Weights of a small masked image model: decoder layers 4.
Rows from block 0 of the decoder of a small masked image model, named by matrix and row number. Rows with one number belong to one neuron. Each number is 128 + 32 x the weight over its row's rms, rounded and kept within 0 to 255. All counts start at 0.
Before each neuron's rows are labels from the 100 images, of 14848, where the neuron reaches its highest value: "strongest on" is what is common among them; "patch colour" is the nearest of a few named colours to the mean colour under the peak. Only what is clearly more common there than usual is listed. The data: microscope photos of single blood and bone marrow cells. In brackets: how many of the 100.
# fc1: MLP up (decoder.0.mlp.fc1.weight, 256x128), inputs 0-127
# fc2: MLP down (decoder.0.mlp.fc2.weight, 128x256, transposed), outputs 0-127

strongest on: cell type: promyelocyte (29)
patch colour: purple (48); pink (48)
fc1.30 [116 163 149 190 155 112 159 138 142 109 118  98 116 152 122  98 132 113 110 148 125 158 113 112 135  79  82  69 131 145 102  95 129 187  88 155 105  77 108 144 147 158 155 117  75 114 129 168 112 158  73 150 103 120 126 111 185  97 129  69 142 161 167 152 148 144 100 154 132 118 141 161 179  93 102 126 179 124 109 187 139  71  65  90 142 147 131  95 188 183  53 144  86 108  93 129 102 146 106 133 130 135 190 167  75 125  94 121 109 103 157 111 150 171  98  97 174 101 133 132 178 186 184 125 156 137 109  69]
fc2.30 [106 141 175 124 133 107 116 121 136 115 116 136  68 106 103 104  97 190 126 152  98  87 139 128  92 169 140 202  91 119 111 100 123 152  96 105 105 131 131 165 124  99  79 125 131 142 174 123 133 175 152  93  89 143 114  32 168 142 191 118 174 133 157 136 106 172 150 136  99 110 147 109 151 123 130 101 123  62 214 124 104 126 132 118 134 108 103  84 121 100 125 131 121  92 110 159 113 137 123 143 137  41 158 143 190 160 234 158 117 177 141 115 108 172 173 102  99  77 100 161 122 136 123 146 115 108 182 141]

strongest on: smear: peripheral blood (59)
patch colour: white (48)
fc1.43 [130 148 127 110  90 101 145 178  89 128 112 118 125 117 103  91 117 136 115 134 120 135 159 145 123 120 124 119  92 156 123 130 121 127 126 116 136 103 186 129 135 156 129 166 102 126 135 112 148 108 127 133 158 125 118 154 130 151 137 121 130 107 147 145  98 249 152 168 146 167 169  84 145 143  99 153 126 133 120 120 167 136  77 147 124 139 108 139 163  93 119 114  73 141 130 111   0 107 109  75 125 134 118 155 126 149 137 141 128 131 146 126 153 171 118 141 141 123 117 143 129 140 140 168 122  90 122 142]
fc2.43 [105 119 107 150 109 112 132 133  99 184 157 124 141 155  94 118 119 143 121 118 126 159 116 152 162 111 133  89 121  97 168 111 127 150 100 121 149 129 156 147 147  53  99 114 159  86 104 174 155 149 166 166  97  64 117 150  85 113 142 144 142 159 110 150  54 214 129 147 101  77  91 159 147 174 127  47 137  98 167 121  72 148 148 138 149 147 176 146 120 139 127 122 183 104 120 138  21  37 111 173 166 203 148 106 111 167 126 102 125 100  82 144 125 101 166 135 108 136 126 130 145 132  82 104 104 142 126 136]

strongest on: cell type: artefact (28)
patch colour: purple (67); blue (26)
fc1.133 [102 138 164 154 118 102 165  86  83 133  90 150 126 128 110 151 172 117 124 115 109 129 186 171 187 103 179 216 150 134 173  88 125 185  79 167 107 110  79 106 145 168 196 106 119 128  58 134 132  78  91 128 119 123 109 173 136 119  81 112 126 104  76 109 137 157 128 105  84 152 131 166 176 125 111 124  99  63 140 154 103 146 117 132 119 134 122 101 147 115 139 152 109 154 145  75 128 118  95 122 159 110 119  60 160 145 139  92 194 146  54 188  89 126  95 140 144 149 178 141 103 184 136  81 135 134 118 149]
fc2.133 [114 154  93 134 150 136 172 105 118 155 138 127 130 155 145 127 179 109  31 116 121 104 164 166 138 172 140 131 170 124 134  57 116 119 132  96 158 155 138 129 135 142  84  80 115 135 105  86 114 116 127 139  90 142 156 108 165 128  91  73 125  44 165 192 143 140 113 106 148 115 158 114 144 149 181  85  93 134 110 173 130 105 146  60  81 103 167 119  89 104 131 129 111 112 143 119 152 108 104 197 188 113 140  41 128 115 131 101 103  84 152 158 152 170 126 144  93  98 185 168 153 195 187 119 127 169 123 113]

strongest on: cell type: eosinophil (47)
patch colour: purple (64)
fc1.15 [122 180 123 166 126 157 156 132 131 153 146 181 151 150 116 109 117 141  82 131 133 180 130 158 156  95 160 135  94 175  92 123 139 144  75 154 131 127 134 109 131 137 154 116 127 107  77 142  70 103  97 125  71  88 115 101 115 100  93 145 132  82 133 123 141 146 127 167 117 104  91 128 170 111 115 141 105 168 223 101  97  90 116 150 194 172 185 170 186 131 140 122 123 149 102 156 141 156 115 126 121 119 138 108 159 132 140 136  69  79  60  72  54  92 122 144 112  93 205 209 129 152  81 119  99 161 100  92]
fc2.15 [ 95 157 160 125 102 126 110 148 100 126 187 140 193 108 180 126 139 139  85 144 117 109 163 190 135 143 132 122  70 131 115 155 123 164 105 127 136  81 117 122 132  91 164 126 112 162 100 137  59 154 120 164 116 147 143 122 134  70 122 161  89  62 142 137 112  77 105 140 114  77 150 138 183 114  81 148 105 134 124 163 103 166 117  99 167  96 119 135 119 129 132 121  59  81 135 139 111 139  99 173 154 171 175 144 145 121 159 142  97  73 129 139 206  67  69 166  44 114 174 138 161 203 118  99 161 139 103 134]

strongest on: cell type: artefact (34)
patch colour: purple (85)
fc1.4 [109 125 133 123 136 117 149  85 110 107 128 142 101  97 122 145 187 123 186 111 153 177 135 119  92 125 188 160 147  97  73 140 111 165 110 108 167 138 131 116 154 113 133  95  46 145 118 116 216  95  48 176 149 148 119 176 154 166 122 110  44 109 132 116 129 129 135 104 131 138 105 179 154  90 164 138 103  70 141 162 133 153 129 116  75 116 121 132  62 146 106 167 135 136 176  71 112 126  99 132 141  93  98 109 189 139  91 136 200 148 100 176 151 126 108 116 128 150 173 141  77 120 120  75 151 181 110 150]
fc2.4 [112 146 130  83 121 130  77 151  94 109 120 174 134 127 108 175 174 141  77 100 166 170 112 105 173 138 144 169 165  66 128 112 151 154 112 126 153 126  82 141 121 107 135 101 118 135 129 110 161  82  23 158 108  97 170 153 167 165 131  96  86 105 154 112 127 150 102  53 113 144 163  99 157 101 151 130  96  13 152 130 176 154 143 136 125  79 113 175 123 133 140 162 141 155 146 145 145 112 156 148 128 133 167 105 187 145  90  81 170 185 130  95 155 149 121 132 123  75 103 110 180 138 135 135  93  99 180 107]

strongest on: cell type: segmented neutrophil (63); smear: peripheral blood (41)
patch colour: purple (67)
fc1.3 [104  97 137 158  81 130 159 139 111 114 131 142 122 115 169  75  83  92 123  97 135 154 107 121 154 202 133 113 151 165 115 152 150 120 137 115 110 124 105 153 116 147 131 124 169 163 179 165 180 153 124 162 154 190  29 178 153 114 178 141 108  79  90 111 103  90 139 104 127 174  85 153 110 135  82  98 139 132 130 169 171 106 107  89 148  47 115 161 133 107  89  40 116 137 144  99 131 124 111 159 164 105  92 137 106  84 145 117 107 136 118 159 153 130 180 163 206  92 118 126 109  69 177 102 110 153 108 160]
fc2.3 [112 164 152  96 209  48 131 164  91 124 146  72  80  99 104 155 180 169 147 125  91 117 183 147 119  99 149 140  99 126 105 143 154 187 148  94 132 129 135 140 110  79 168 148 121  99  89  99 102 149  98 120  60  62 150  47 154 159 123 118 126 155 152 104 136 134 131 191  90  84 176 119 123 136 150 142 142 123 114 122  93 118 152 178  63 142 143 103 144 104 133 190 157 155 113 159 134 127 120 113 156 111 143  97 146 144  63 100 184 123 156 166 124 134 124 112  76 111 175 135 174 111 148 166  93  99 166  98]

strongest on: cell type: segmented neutrophil (77); smear: peripheral blood (43)
patch colour: purple (58)
fc1.94 [135 117 102 111 117 156  99 101 107 120 163 145 170  79 152 155  87 147 114 142 108 127  99 179 130 199 145 166 154 101 157  92 119  71 142 108 118 144 146 146 103 111 154 133 160 148 139  45 157 109 117  69 170 143  83 155  74 140 201 127 146 157  88 222 101  84 156 107 145 107  62 154 103 184 158 144  83 103 106 103 132 133 138 102 187 115 152 175 148  47 190 119  69  99 119 139 132 119 126 160 137 113 120 119 173 118  96 106 139 104 158 154 117 105  94 102 110  86 167 156 122 142 117  99  99 122 165 137]
fc2.94 [ 98 173 206 130 156 156 126 143 141 143  90 102 125 141 140  96 136 124 119 124 153 203 118 101 147  95 123 112 112 141 120 148 143 159 138  98 132 100 112 100 139 134 107 103 101 157 157 152  96 113  52 195 132 115 136  69 165 102  89 112  97 154 169  96 116 185 121 193  64 103 109  88 128  59 121 179 137 144 180 153 114 128  83 114 131 132 132  87  82 168 106 174 116 143 121 147 138 142  97  62 102  98 125 137 151  73 145  80  89 129 165 124 200 158 151 136  89 201  76 129 154 167 159 128 143 114 123  81]

strongest on: cell type: promyelocyte (31)
patch colour: purple (64); blue (34)
fc1.157 [131 108 123 105 163 186  94  91 126 154 138 122  73 113  89 143 111 112 121 149 131 146  83  80 144 101 109 135 133 144 132 122 106 124 112 145 175 147  51 115  72  87 118 158 157 151 117 135 116  94 173  67 120  97  83 153 146 190 129  97  99 171 109  71 204 220  59 121 123 144 126 110 127 103 184  90 148 148 152 118 134 113 130 101 125 117 149 126  91 136 122 182 127 115 104 164 162 171 176 156 184  79 105 182  86  85 148 110 124 137  97  92  72 128 130 118 195 157 131 107 169 114 129 155 136 178 148 118]
fc2.157 [132 113 121 132  98 170 147 167  96 148  98 139 123 131 119  98 117 126 137 122 145 150 112  98 146 140 126  92 142 102  95  94 114 141 151  75 138 112 169 110 118 108 107 176 130 167 158 206 124 158 159 198 141  95 109 121  87 120 146 141 165 136 140 128 125 206 194 132 124  78  71  68 114 127  63  89 158  95 140 141 105 147 121 189 100 126 119 168 132  85 127  92 150 115 126 143  58  35 136 187 163 198 186 189 102 125 113 109 125 145 160 144 132 162 116 124 112 165  52 103 124  97 156 140 101 101 135 144]

strongest on: cell type: segmented neutrophil (45)
patch colour: purple (52)
fc1.237 [ 14 138 161 176 151 138 152 169 129 171 173 156 108 133 110 126 153 149 183 124 133 102 124 104 135 123 158 139 138 111 162 140  69   0  57 127  70 136 128 121  78 118  73 119  72 121 146  64  84 126 134 146 125  90 116 117 170 113 129 113 150 108 146 143 137 114 137 149 151 147 104 115 118 125 161 156 121 130 164 115 138 121 137 148 197 155 140 144 137 148 136 106 117 117 129  90 131 114 140 119 124 109  85 150 162 130 126  33 102 137 141 198  97 129 117 101 170 150 101 174 139 144 128 199 142 137 132 142]
fc2.237 [  0 111 142 130 112 157 164  72 164 108  87 136 131 130 151 119 102 122 140 121  99 139 120 121 142 132 121 130 113 152 101 143 184 108 174 122 186  82 120 103 102 141 162 103 103 116 100 162 142 106  97  84 137 149 108 132  86 148 130  88 153 146 100 105 103 157 139 114  90 195  85 154 205 161 159 159 125 142 100 142 103 135 155  83 159 148 143 183 116 119 114 109 142 132 191 170 173 114 108 165 139 148 143 178 110 131  95 127 155 101 139 136 119  23 127 138 129 147 139 110 122 165  89 125 110 161 100 107]

strongest on: cell type: promyelocyte (29); cell type: eosinophil (25)
patch colour: purple (71)
fc1.52 [117 125 134 166 131 135 139 126 139 112 140 171 134 139 183 122 113 111 110 175 120 119 110 134 127 112 133 130 106 144 124  60 138 130 147 123 111 126 109 166 117 126 167 158 119 123 130 154 151 112 153 108 121 112 100 105 192 142 152 131 173  94 134 121 160 150   2  92 138 176 142  95 177 164 151 120 104 154  89 165 116 113 118  85 118 138 130 137 151 123 139 112  98  97 104  96   0 247 161  82 105 146 141 134 117 120 109 179 122 119  79 142 183 120 129 116 155 100 128 114 130 118 164 167  85 127 138 158]
fc2.52 [105  96 153 154 104  68 103 127  79 213 107 107 154 153  60 132 115  97  94 127 105 133 125 187 187 123 116  90 132 135 184 125 126 135  56  97 134 162 168 123 178 110 102 128 165  86  80 125 159 144 159 128 133 109 145 162  87 130 164 109 141 160  88 147 142 214 110 158 121 136  91  89 126 158 150  70 129 105 165 124 138 150 111  74 149 129 177 160 149 139 129 114 114 153 118 161  47  72 129  83 163 139 123 161  99 157 171 144 152 136  74 140  86 135 178 121 149 120 111 119 114 176  98 135 162  80 103 152]

strongest on: cell type: promyelocyte (32)
patch colour: purple (52); blue (46)
fc1.126 [ 98 104 122 138 158 153 161 121 103 126  73 145 165 123  87 109 167 188 107 126 119 138 135 116 150  81 124 110 100  76 100 144 113 141 150 126 143  90  81 249 110 129 120 116  91 138  94 170 137 120 169 103 132 136 127 160 204 139 159 137 160 143 158 115 121 146 111 106 118  84  70  85 121  89 152  79  93 126 108 140 137 108 175 102  83 180 126 110 141  79 164 187 172 122  67 132 125 132 128  92 117 135 201 114  77 181 142 142 103 109  85 122 163 214 146 157 136 112 134  80 123 160 173 128 138 119 127  95]
fc2.126 [146 189  96 117  85 187 132 128 184  95 104 134  74  76 125 145  52 186 175 116 113  33 187 153 127 156 137 112 121 140 118 116 135 113 121 119 102 101 161 103 102 156 141 167  91 167 129 142  78 116 163 141 151 128  85 163 100 165 133 135 146 140 114 172 130 169  85 125 150  75 103  98 160 166 119 144 144 138 128 113 136 151 124 121 122 150  88 146 173  53 110 102  85  99 148 146 145 126 106 124  77 145 156 188  86 172  93 100 120 106 173  93 155 120 164  86  98 101 166 195 139 159 177 139 118 138 108  95]

strongest on: cell type: promyelocyte (40)
patch colour: blue (52)
fc1.117 [108 121 105 148 110 145 195 128 107 131 182 137 127  87 103  72  71 127 165  77 111 124  66 123 127 108 143 142 145 130  67 130 138 113 139 128 157 109 121 132 165 193 172  90 140 118 106 122 112 118 108 137 171  78  77 171 121 151 158 169 103 241 131 170 102 149  92  99 139 159  62 129 140  86 139  95 174 100  88 123 158 143  65 157 171 123 154 147 165 106 139 122 120  93 102 102  91 101 127 159 158 150 120 145 134 123 167 113 199 139 168 124  65 159 122 134 137 131 169 105 166 116 142  69 138 120  64 113]
fc2.117 [101 166 144 145 105 125 121 115 152 128 152 140 131  75  61 127  70 144 114 117 115 140 101 187 121  75 134  84 140 118  94 196 163 159  86 119 109 151  93 127 149 133 156 149 193 134  94  83  97 148 153 121 103 117  43 132 163 129 133 101 155 147  76 112 193  92 119 140 116 104  89 153  62  97 131 184 127 129  87 133 142  99 148 194 169 152 149 162 200 128 114 122 182 193 103 145 116 111 101  95 141  86 153  97 123 127 186 143 157 105 103  87 107 138 187 155 160 171 147 121  92 128  98 107  97 120 162 104]

strongest on: smear: peripheral blood (74)
patch colour: pink (71)
fc1.179 [109 163  71  91 166 157  94 131 109 135 116 136 189 103 114 158 236 116 106 135 104 161 141 160  71 155 191 137 146 110 136 151  92 102  99 153  99 149 169 121 115  92 112 155  88 188 116 108 103 105  81 120 113 177  78  67 153  97 151 147 115 126  72 144 172 142 128 132 121 123 133 136 156 131  85 131  89 120 208 131 152 115 164 106 148 180 106  32  81  98  77 173 156 183 120 196 130 134 112  98 118 110 131 134 130 148 118 149 145 137 126 144 101 111  87  94 162 133 120 163 108 121 133 130 141 158 135  79]
fc2.179 [138 170 178 108 125 123 160  82 166 124 127 156  83  84 150 124  62 165 197 112 109  70 105 143 191 126 101 166 120 118 113 112 134 136  89 175 131 128 146 149  94 135 140  92 192 111  86 119 115  69 125 111 131 116 118 145 116 152  83  66  99 133  84  92 132 190  99 171 138 132  95 152 138 152 144 147 139 149  64 102 105 122 105 149 129 103 141 135 100 172 220 125 129  88 140 127 148 120 190 208 200 134 110 143 116 126 112 174 112 108 129  78 131  89 183 157 154  94 143 172 112 114 125 144  87  93 115 129]

strongest on: cell type: segmented neutrophil (66); smear: peripheral blood (54)
patch colour: purple (56); blue (30)
fc1.193 [255 161 115 149 165 142 100 127 117 103  99 126 126 105 158  99 106 128 125 134 127 121 127 120 121 118 142 145 114 122 145 115  63 255 129  74  95 126 153 135 177 130 125  87 108 147 135 126 159 135  83 121 108 151 123 112 110 113 114 131 102 149  95 130 134 123 142 114 153 160 126 133 101 136 131 125 109 138 128 117 120 124 127 128 119 132 124 119 109 141 108 127 135  96 119 136 112 131 117 145 112 135 118 116 135 110 141 144 149 132 102 113 171 132 102 141 155 143 132 122 110 111 115 123 103 124 128 114]
fc2.193 [255 149  58  67  94  90 116 134 142 137 108 170 159 164 114 126 149 118  92 103 147 124 138 138 153 135 117 113 114 137 135 140 121 218 159 195 125  87  68 110 128 130 131 112 155 119 124 117  95  93 188 136 117 103 142 152 151 105 129 158 101 128 147 161 169 117 152 149 127  51 153  94 156  92 115 103 160 127 120  88 138 130 118 126 178 103 117 116 124 152 161  96 130 113  92  96  98 102 111  69 122 108 121  97 128 142 120 186  87 125 145 160 109 174 162 102 125  84 111 146 151 145 171 130 139 135 119 141]

strongest on: cell type: segmented neutrophil (89); smear: peripheral blood (83)
patch colour: purple (73)
fc1.11 [120  90 154  81 143 104 129 124  93 158  36  83 106 148 136 149 132 163 120 151  51 120 122 161 163  98 134 147  71  66 141 134 117 140 116 151  94 128 138 152 107 140 130  88 198 163 127 137 154 138 132 114 138 107 187 161 124 134 175 132 110 140 130 120 132  99 117  85 123  81 136 138 115 161  79 110 123 138  60 157 152 143  60  88 113 151 145 147  94 178 175 129 150 151 159 127 106 109 130  82 142 163 109 104 129 123 112  79  85 151 144 149 174 148 131 171 190 167 114 114  41 168 124 148 218 152  95 164]
fc2.11 [127 158 110 136 135 150 123 159 123 120 115  99 132 162  89  81 144  92 127 205 117 117 136  98 121  74 186 117  89 201 187 122  93 105 140 132 114 160 165  84 102 109 111 171 197 164  99  86  93 114 146  96 143 121  97 109 127 166 166 141 107 166 111 183 119  96 105 138 176 123 217 107 141 143 139 176 179 165  92  93  79  95 168 136 163  82 113 147 173 146 154  95 108  98  68 154 122 164 153 106 125 147 157  66 142 137 133 106  88 104 127 139  99  93  98 148 132 171 173  73  96  85 122 129 135 136  90 129]

strongest on: cell type: segmented neutrophil (48); smear: peripheral blood (36)
patch colour: purple (62)
fc1.149 [ 68 115 117 191 136 159  73 105  55 212 169 124 155 136  94 131 209  92 134 186 137 140 129 153 168 122 157 109 158  99 141 107 149 102  81 129  59 123 139 128 137  94  84 110 154 114  94 114 127 111 164 132 115 115 161 101 121 139 119 112 121 118 127 117 109 134 128 124  84 131 108 149  97 203 150  40 107 108 126 127 136 141 184 101 155 168 156  48 113 117 110 165 138 130  66 168 141  90 140 157 130 151 123 153  90 143  88 139 117 173  96 174 118  90 163 114 150 137 189 134 128  89 153 119  88 173 154 156]
fc2.149 [120 147 127 114 130 132 163 149 183  83  73 151 153  99 137  79  81 131 146 109  80  70 127 150 142 157 105 122 104 103  93 186 168 133  63 112 186 112 106 139 109 146 129  70 103 158 131 161 125 102 110 163 166 140  73  91  89 157 122 133 101 123 106 104 190 168 104 159 139 144 156 118 142  77 126 162 167 110 123 120 105 115 135 198 101 103 109 173 110 130 149  90 136 140 179 132 174 105 197 175 130 101 155 145 117 125 123 155 164  34 169 103 120 139 171 131  64 126 124 120 123 157  93 102 170  98  59 149]

strongest on: cell type: erythroblast (33)
patch colour: blue (41)
fc1.13 [116 128 132 138 126 131 204 103 161  61  93 115 127  70 165 150 136 114 139 137  68 116 175  69  70 103 187 153 155 160 127  68 115 136 131 115  78 176 143 139 155 138 138 122 103 104  95 115  88 142 158 163 156  80  90 100 123 127 138  94 128 159 128 127 123 100 104  73  71  96 127 203 126 159 138  92 107 120 123 147 164 100 117 133 103 127 147 158 105  46 102 175 128 147 118 146 106 103  91 150 150 137 140 161 153 143 131 164 187 139 151 189 194 137 130 141 130 172 158 166  87  69 155  76 146 148 103 171]
fc2.13 [129 117 138 140 133 114 144 146 104 143 151 119 161 163 143 112 119 110  93 175  88 154 168  57 136  99  93 165 118 143 177 123 142 142 153 106 130 153  91 112 156 134 127  88  97 128 111  77 153 116 139 130 162  51  97  71 138 189 127 134 194 145 124  81 135 156  84 200  86 127 159 111  66 156  97 105 151 108 131 134 147 108 147  89 144  49 144 146 216  99  92 135 132 134 104 207 150 148 136 106 181 122  93 102 176 136  35 152 162 119 144 112  99 118 112 120 145 123 161 188 115 154 133 122 133  83 134 105]

strongest on: cell type: segmented neutrophil (44)
patch colour: blue (40)
fc1.55 [112 122 146 164 146  76  85 106  59 194 179 118 159 168 151 178 198  97 134 164 127 153  81  99 200 141 120 130 118 105 128 106 177 117 112 131 125 112 129 145 150 105 112 115 131 104  75 100  98 132 138  75 124 149 171 106 172 142  94  97 129 106 152 102  73  89 174 144  68 131  92 139 107 147 113  78 182 109 115 144  82 141 135  88 149 120 126 121  61 149 117 150  98 135  87 167 191  82 144 134 102 117 110 150 162  97 130 123 127 166 107 115 112 115 157  79 152 191 156 118 106 164 175 114  58 148 134 186]
fc2.55 [ 80 103  98  87 113 196 139 102 193  79  62 121 101  72 129  78  86 148 166  51 131  64 190 110 113 143 151  87 107 116  72 165 165 137 124 166 151 124 135 103 112 165 118  95  87 165 136 180 144  98 139 124 143 122  85 141  76 119 107 176 110 185 146 137  81 137  91 132 182 130 160 133 125 136 150 146  81 155 184 105 137 145 129 181 119 129 129 120 139 151 129 122 157  98 177 167 127 101 101 158 125 145 131 135  95 165  93 121 141 110 163 141 150 144 129 144 108 106  99 161 154  76 132  91 184  75  98  78]

strongest on: cell type: promyelocyte (28)
patch colour: purple (42)
fc1.110 [  0   4  43  67  48  79  80 109  83  88  81 126 134 133 117 106 135 145 144 129 131 128 127 111 160 124 146 136 129 122 111 135 255 254 193 186 191 156 164 154 139 117 138 130 102 132 122 139 135 121 120 144 134 105 131 123 111 126 113 125 137 124 115 154 134 129 126 124 136 130 136 134 134 126 144 129 160 155 122 141 132 134 122 141 143 121 155 122 146 139 149 113 136 121 144 122 128 122 119 126 148 148 109 124 140 143 137 122 116 144 137 138 135 128 122 131 122 124 110 112 128 119 123 155 123 133 135 127]
fc2.110 [ 59 161 151 103  91  97 113  94 107  83 138  99  90 120 138 158 127 121 129 126 134 115 115 145  89 113  79 101 126 115 124 151  87 109 190 241 134 198 145 157  67  90 112 182 165 194 151 117 193 143 186 107 166 111 169  59 147 114 124 112 140 112  79 111 109 123 105 133  95 146  90 162 133 127 133 145 133  61 109 144 113 113 154 105  74  96  93 161 153 135 151 135 134 147 216 112 105 107 123 100 148 155 146 108 169 190 112 120 130 105 120 151 117 157 156 133  77 126 109 112 141 101 148 138 167 129 138 167]

strongest on: smear: peripheral blood (75); cell type: myeloblast (30)
patch colour: pink (64)
fc1.148 [124 107 149 117 130  27 191 137  70 182 127 167 127 153 176 139 132 172 147 160 147 118 110 157 138  70 100 153 190 133 152 167 137 156  93 182 111 149  98 140 103 146 125 114 146  71 127 164 137 147 145 150 156 128 149 170 125 173 123 125 129 110 115 121 131 122 141  91  99 103 103 188  95  86  89 102 101  50 138 161 157 136  62 145 162 104 132 109 181 136 133 172 131 149 111 112 128 117 105 128  72 139 119 111 125 164 131 118 178 170 106 126 120 190  89  94  65 110 124  90  89 125  44  77 137 158 145 143]
fc2.148 [134 114 153 170 172 129  94  88 117 131 118  74 119 180 137 175 153 112 103 129 144 191 125 132 180 112 148  96 147 143 216 114 114 100 168 112 159  80 160 126 155  95  96 134 110 114 142  58 121 171 149 119 160 130 171 167 164  88 130 102  69  95 150 152 141 103 127 131 151 131 139  93 111  73 109 142 159 115 131 121 168 134 167 104 192 110 105  75 124 109 106  93  89 147 139 151 121 110 116 205 133 126  87  88  86 149 138  83 173  79 167 131  84 130  75 151  94  74  86  90 125 129 112 147 189 175 175 135]

strongest on: cell type: promyelocyte (34)
patch colour: purple (50)
fc1.72 [137  96 112 132 150 125 179 136 136 160 118 139 137 113 112  84 109 120 120 133 115  85 111 139  96 109 110 145 133 134 170 130 111 180 161 146 144  88 123 146 155 149 166  59 123  81 116 150 135  98 121 135 133 170 114  78 124 187 145 152 120 143  81 134  82  82  93  76 139  60 154 144 157 128  77 187  96 154  33 106 151 101 105 112 147 122  86 121 163 107 101  89 168 105 191  94  90  99 193 143 159 125  59 147 141 150 150 184 107 109 128 132 175 128 193  85 175 112 155  97 147 144 129  93 101 183 113 189]
fc2.72 [128 127 149 161 119 110 151 139 169 114 176 137 145  79  71 122 101 134  93 100 107 151 112 178 122  72 121 105 136 120 116 200 148 151  83 112 128 138  80 127 135 107 167 137 184 120  97 130  94 136 143 113  96 125  88 140 176 163  96 109 153 139 106 110 222  67 101 159 159 124  60 162  47 117 130 163 131 111 102 134 157 127 149 180 164 165 153 171 160 124 124 102 173 193  96 123 115 117  90 128 177  94 156 115  82 123 186 133 179 106  76  77 126 150 164 177 160 173 138 126 108 107 116  79 108 115 126 114]

strongest on: cell type: artefact (28)
patch colour: white (47)
fc1.184 [ 87 194 209  74  87 143 171 158 149 189 195 132  58 143 170 128 141 147 155 136 136 143  86 109 110 146  96 142 170 146 128 130 252  47 146 188  78  59  77 112  63 136  81 106  57 134 136  95  91 111 155 118 129  83 153 135 155 139  94 115 167 137 127 134 123 120 137 144  89 136 157  84 131 123 147 180 103 122 140 132 129 141  96 150 158 132 127 109 121 126 129 128 146 146 128 113 129 136 148 124 124 139 100 138 140 126 105  57 109 110 110 170 113 153 132 110 174 127 100 141 128 160 110 152 112 110 120 129]
fc2.184 [ 63 167 116  81 132  91 151  81 151 127 144 102  97 127 121 148 151 169 143 151 123 130  77  95 175 139  97 134 140 146 127 130 129 186 145 147 159  70 140  77  96  86 101  91  60 109 156 178 105  83 150  93  92 182  85 143 182 151  87 153 167 131 110  84 161 157 120 135  98 149 104 181 166 129 175 169  83 123 159 169 104 132 132  82 186 121 115 105 117 189 101 109 154 124 157 120 152  84 119 145 142 159 122 162 139 127 105  94 140 132 108 167 107  91 191  80 157 125  88 172 111 164  61 153 138 168 107 101]

strongest on: cell type: artefact (28)
patch colour: purple (65)
fc1.23 [136  84 141 125 116 134 136 100 126 139 125  93 136 159 150 127 135 116  96 141  94 128 193 172  92 117 145 139 126 149 155 160 116 111 127 136 129 133 136 107 109 148 168 132 101 116 144 146 115 139 117 139 123 108  84 105 136 156 137 134 109 115 116 109  77 128 247 255 180 131 153 110 117 111 104 136 106 122 166 131 149 139 108 142 100 137 103 126 110 117 141  92 135 158 151 116  56   0  52  92 181 178 145 136 139 162  97 153  85 115 145 138 120 143 110 136  99  97 180 127 123 148 128  95 150 162 119 120]
fc2.23 [ 93 129 130 155  69 141 123 133  88 171 130 124 132 113 131 102  47 106  92  93 170 123 119 138 165 145 156  36 121  99 134 151 162 118 108  89 132 102 156 131 143  98  98 146 134 150 114 147 150 141 149 179 140 112 137 147 144 124 130 120 155 164 122  88  69 215 187 168 123  89 110 104 124 118 103  75 149 125 141 122  99 148 116 153 122 138 169 128 173 124 152  91 144 132 110 164  56   1 117 157 163 218 177 119 107 154 130  97 185 143 137 148  95 147 137 119 114 152 122 124 146 138  91 115  97  96 115 163]

strongest on: smear: peripheral blood (81)
patch colour: pink (77)
fc1.177 [ 82 221 145 168 159 136 159 138 153 145 137 164 139 136 103  92 184 141 148 113 134 137 113 103 114 127 143 196 136 131 144 146   0  84  84  90 160 151 122  97 143 123 119 109 108 154 154 150 100 146 114 161 111  80  97 120 132 149  80 112 141 138  94 133 148  95 169  92 141 137  96 122 119 144 109 117 125 136 178 139 139 141 147 171 157 137 136  96 151 143 143 118 202 100 113 111 102 121  99 117 121 123 113 133 146 138 119 164  98 153 132 159 117 132 138  82 123 125 138 120 101  90 124 118 122  65 151 143]
fc2.177 [ 55 205 176 124 112 107 131 122 113 130 124  91  83 135 158 165  76 132 147 151 141 119  98 135 183  96 112 102 140 117 124 153  20  71 185 128  84 122 148 164 145 163  99 125 164  97  85 115 118 130 101 130 169 134 148 100 165 117 133 117 133 164 110  96 103  97  59 152 159 166  92 164  98 126 118 166 139 161 156 160 132 138 127 156 100 141 119 151 164 131 135 166 150 145 164 148 129 143 144 131 131 172 104  73 173  74 127  43 153 154  68  91 131  97  94 151 146 145 142 112 172 142 108 159 136 163  52 124]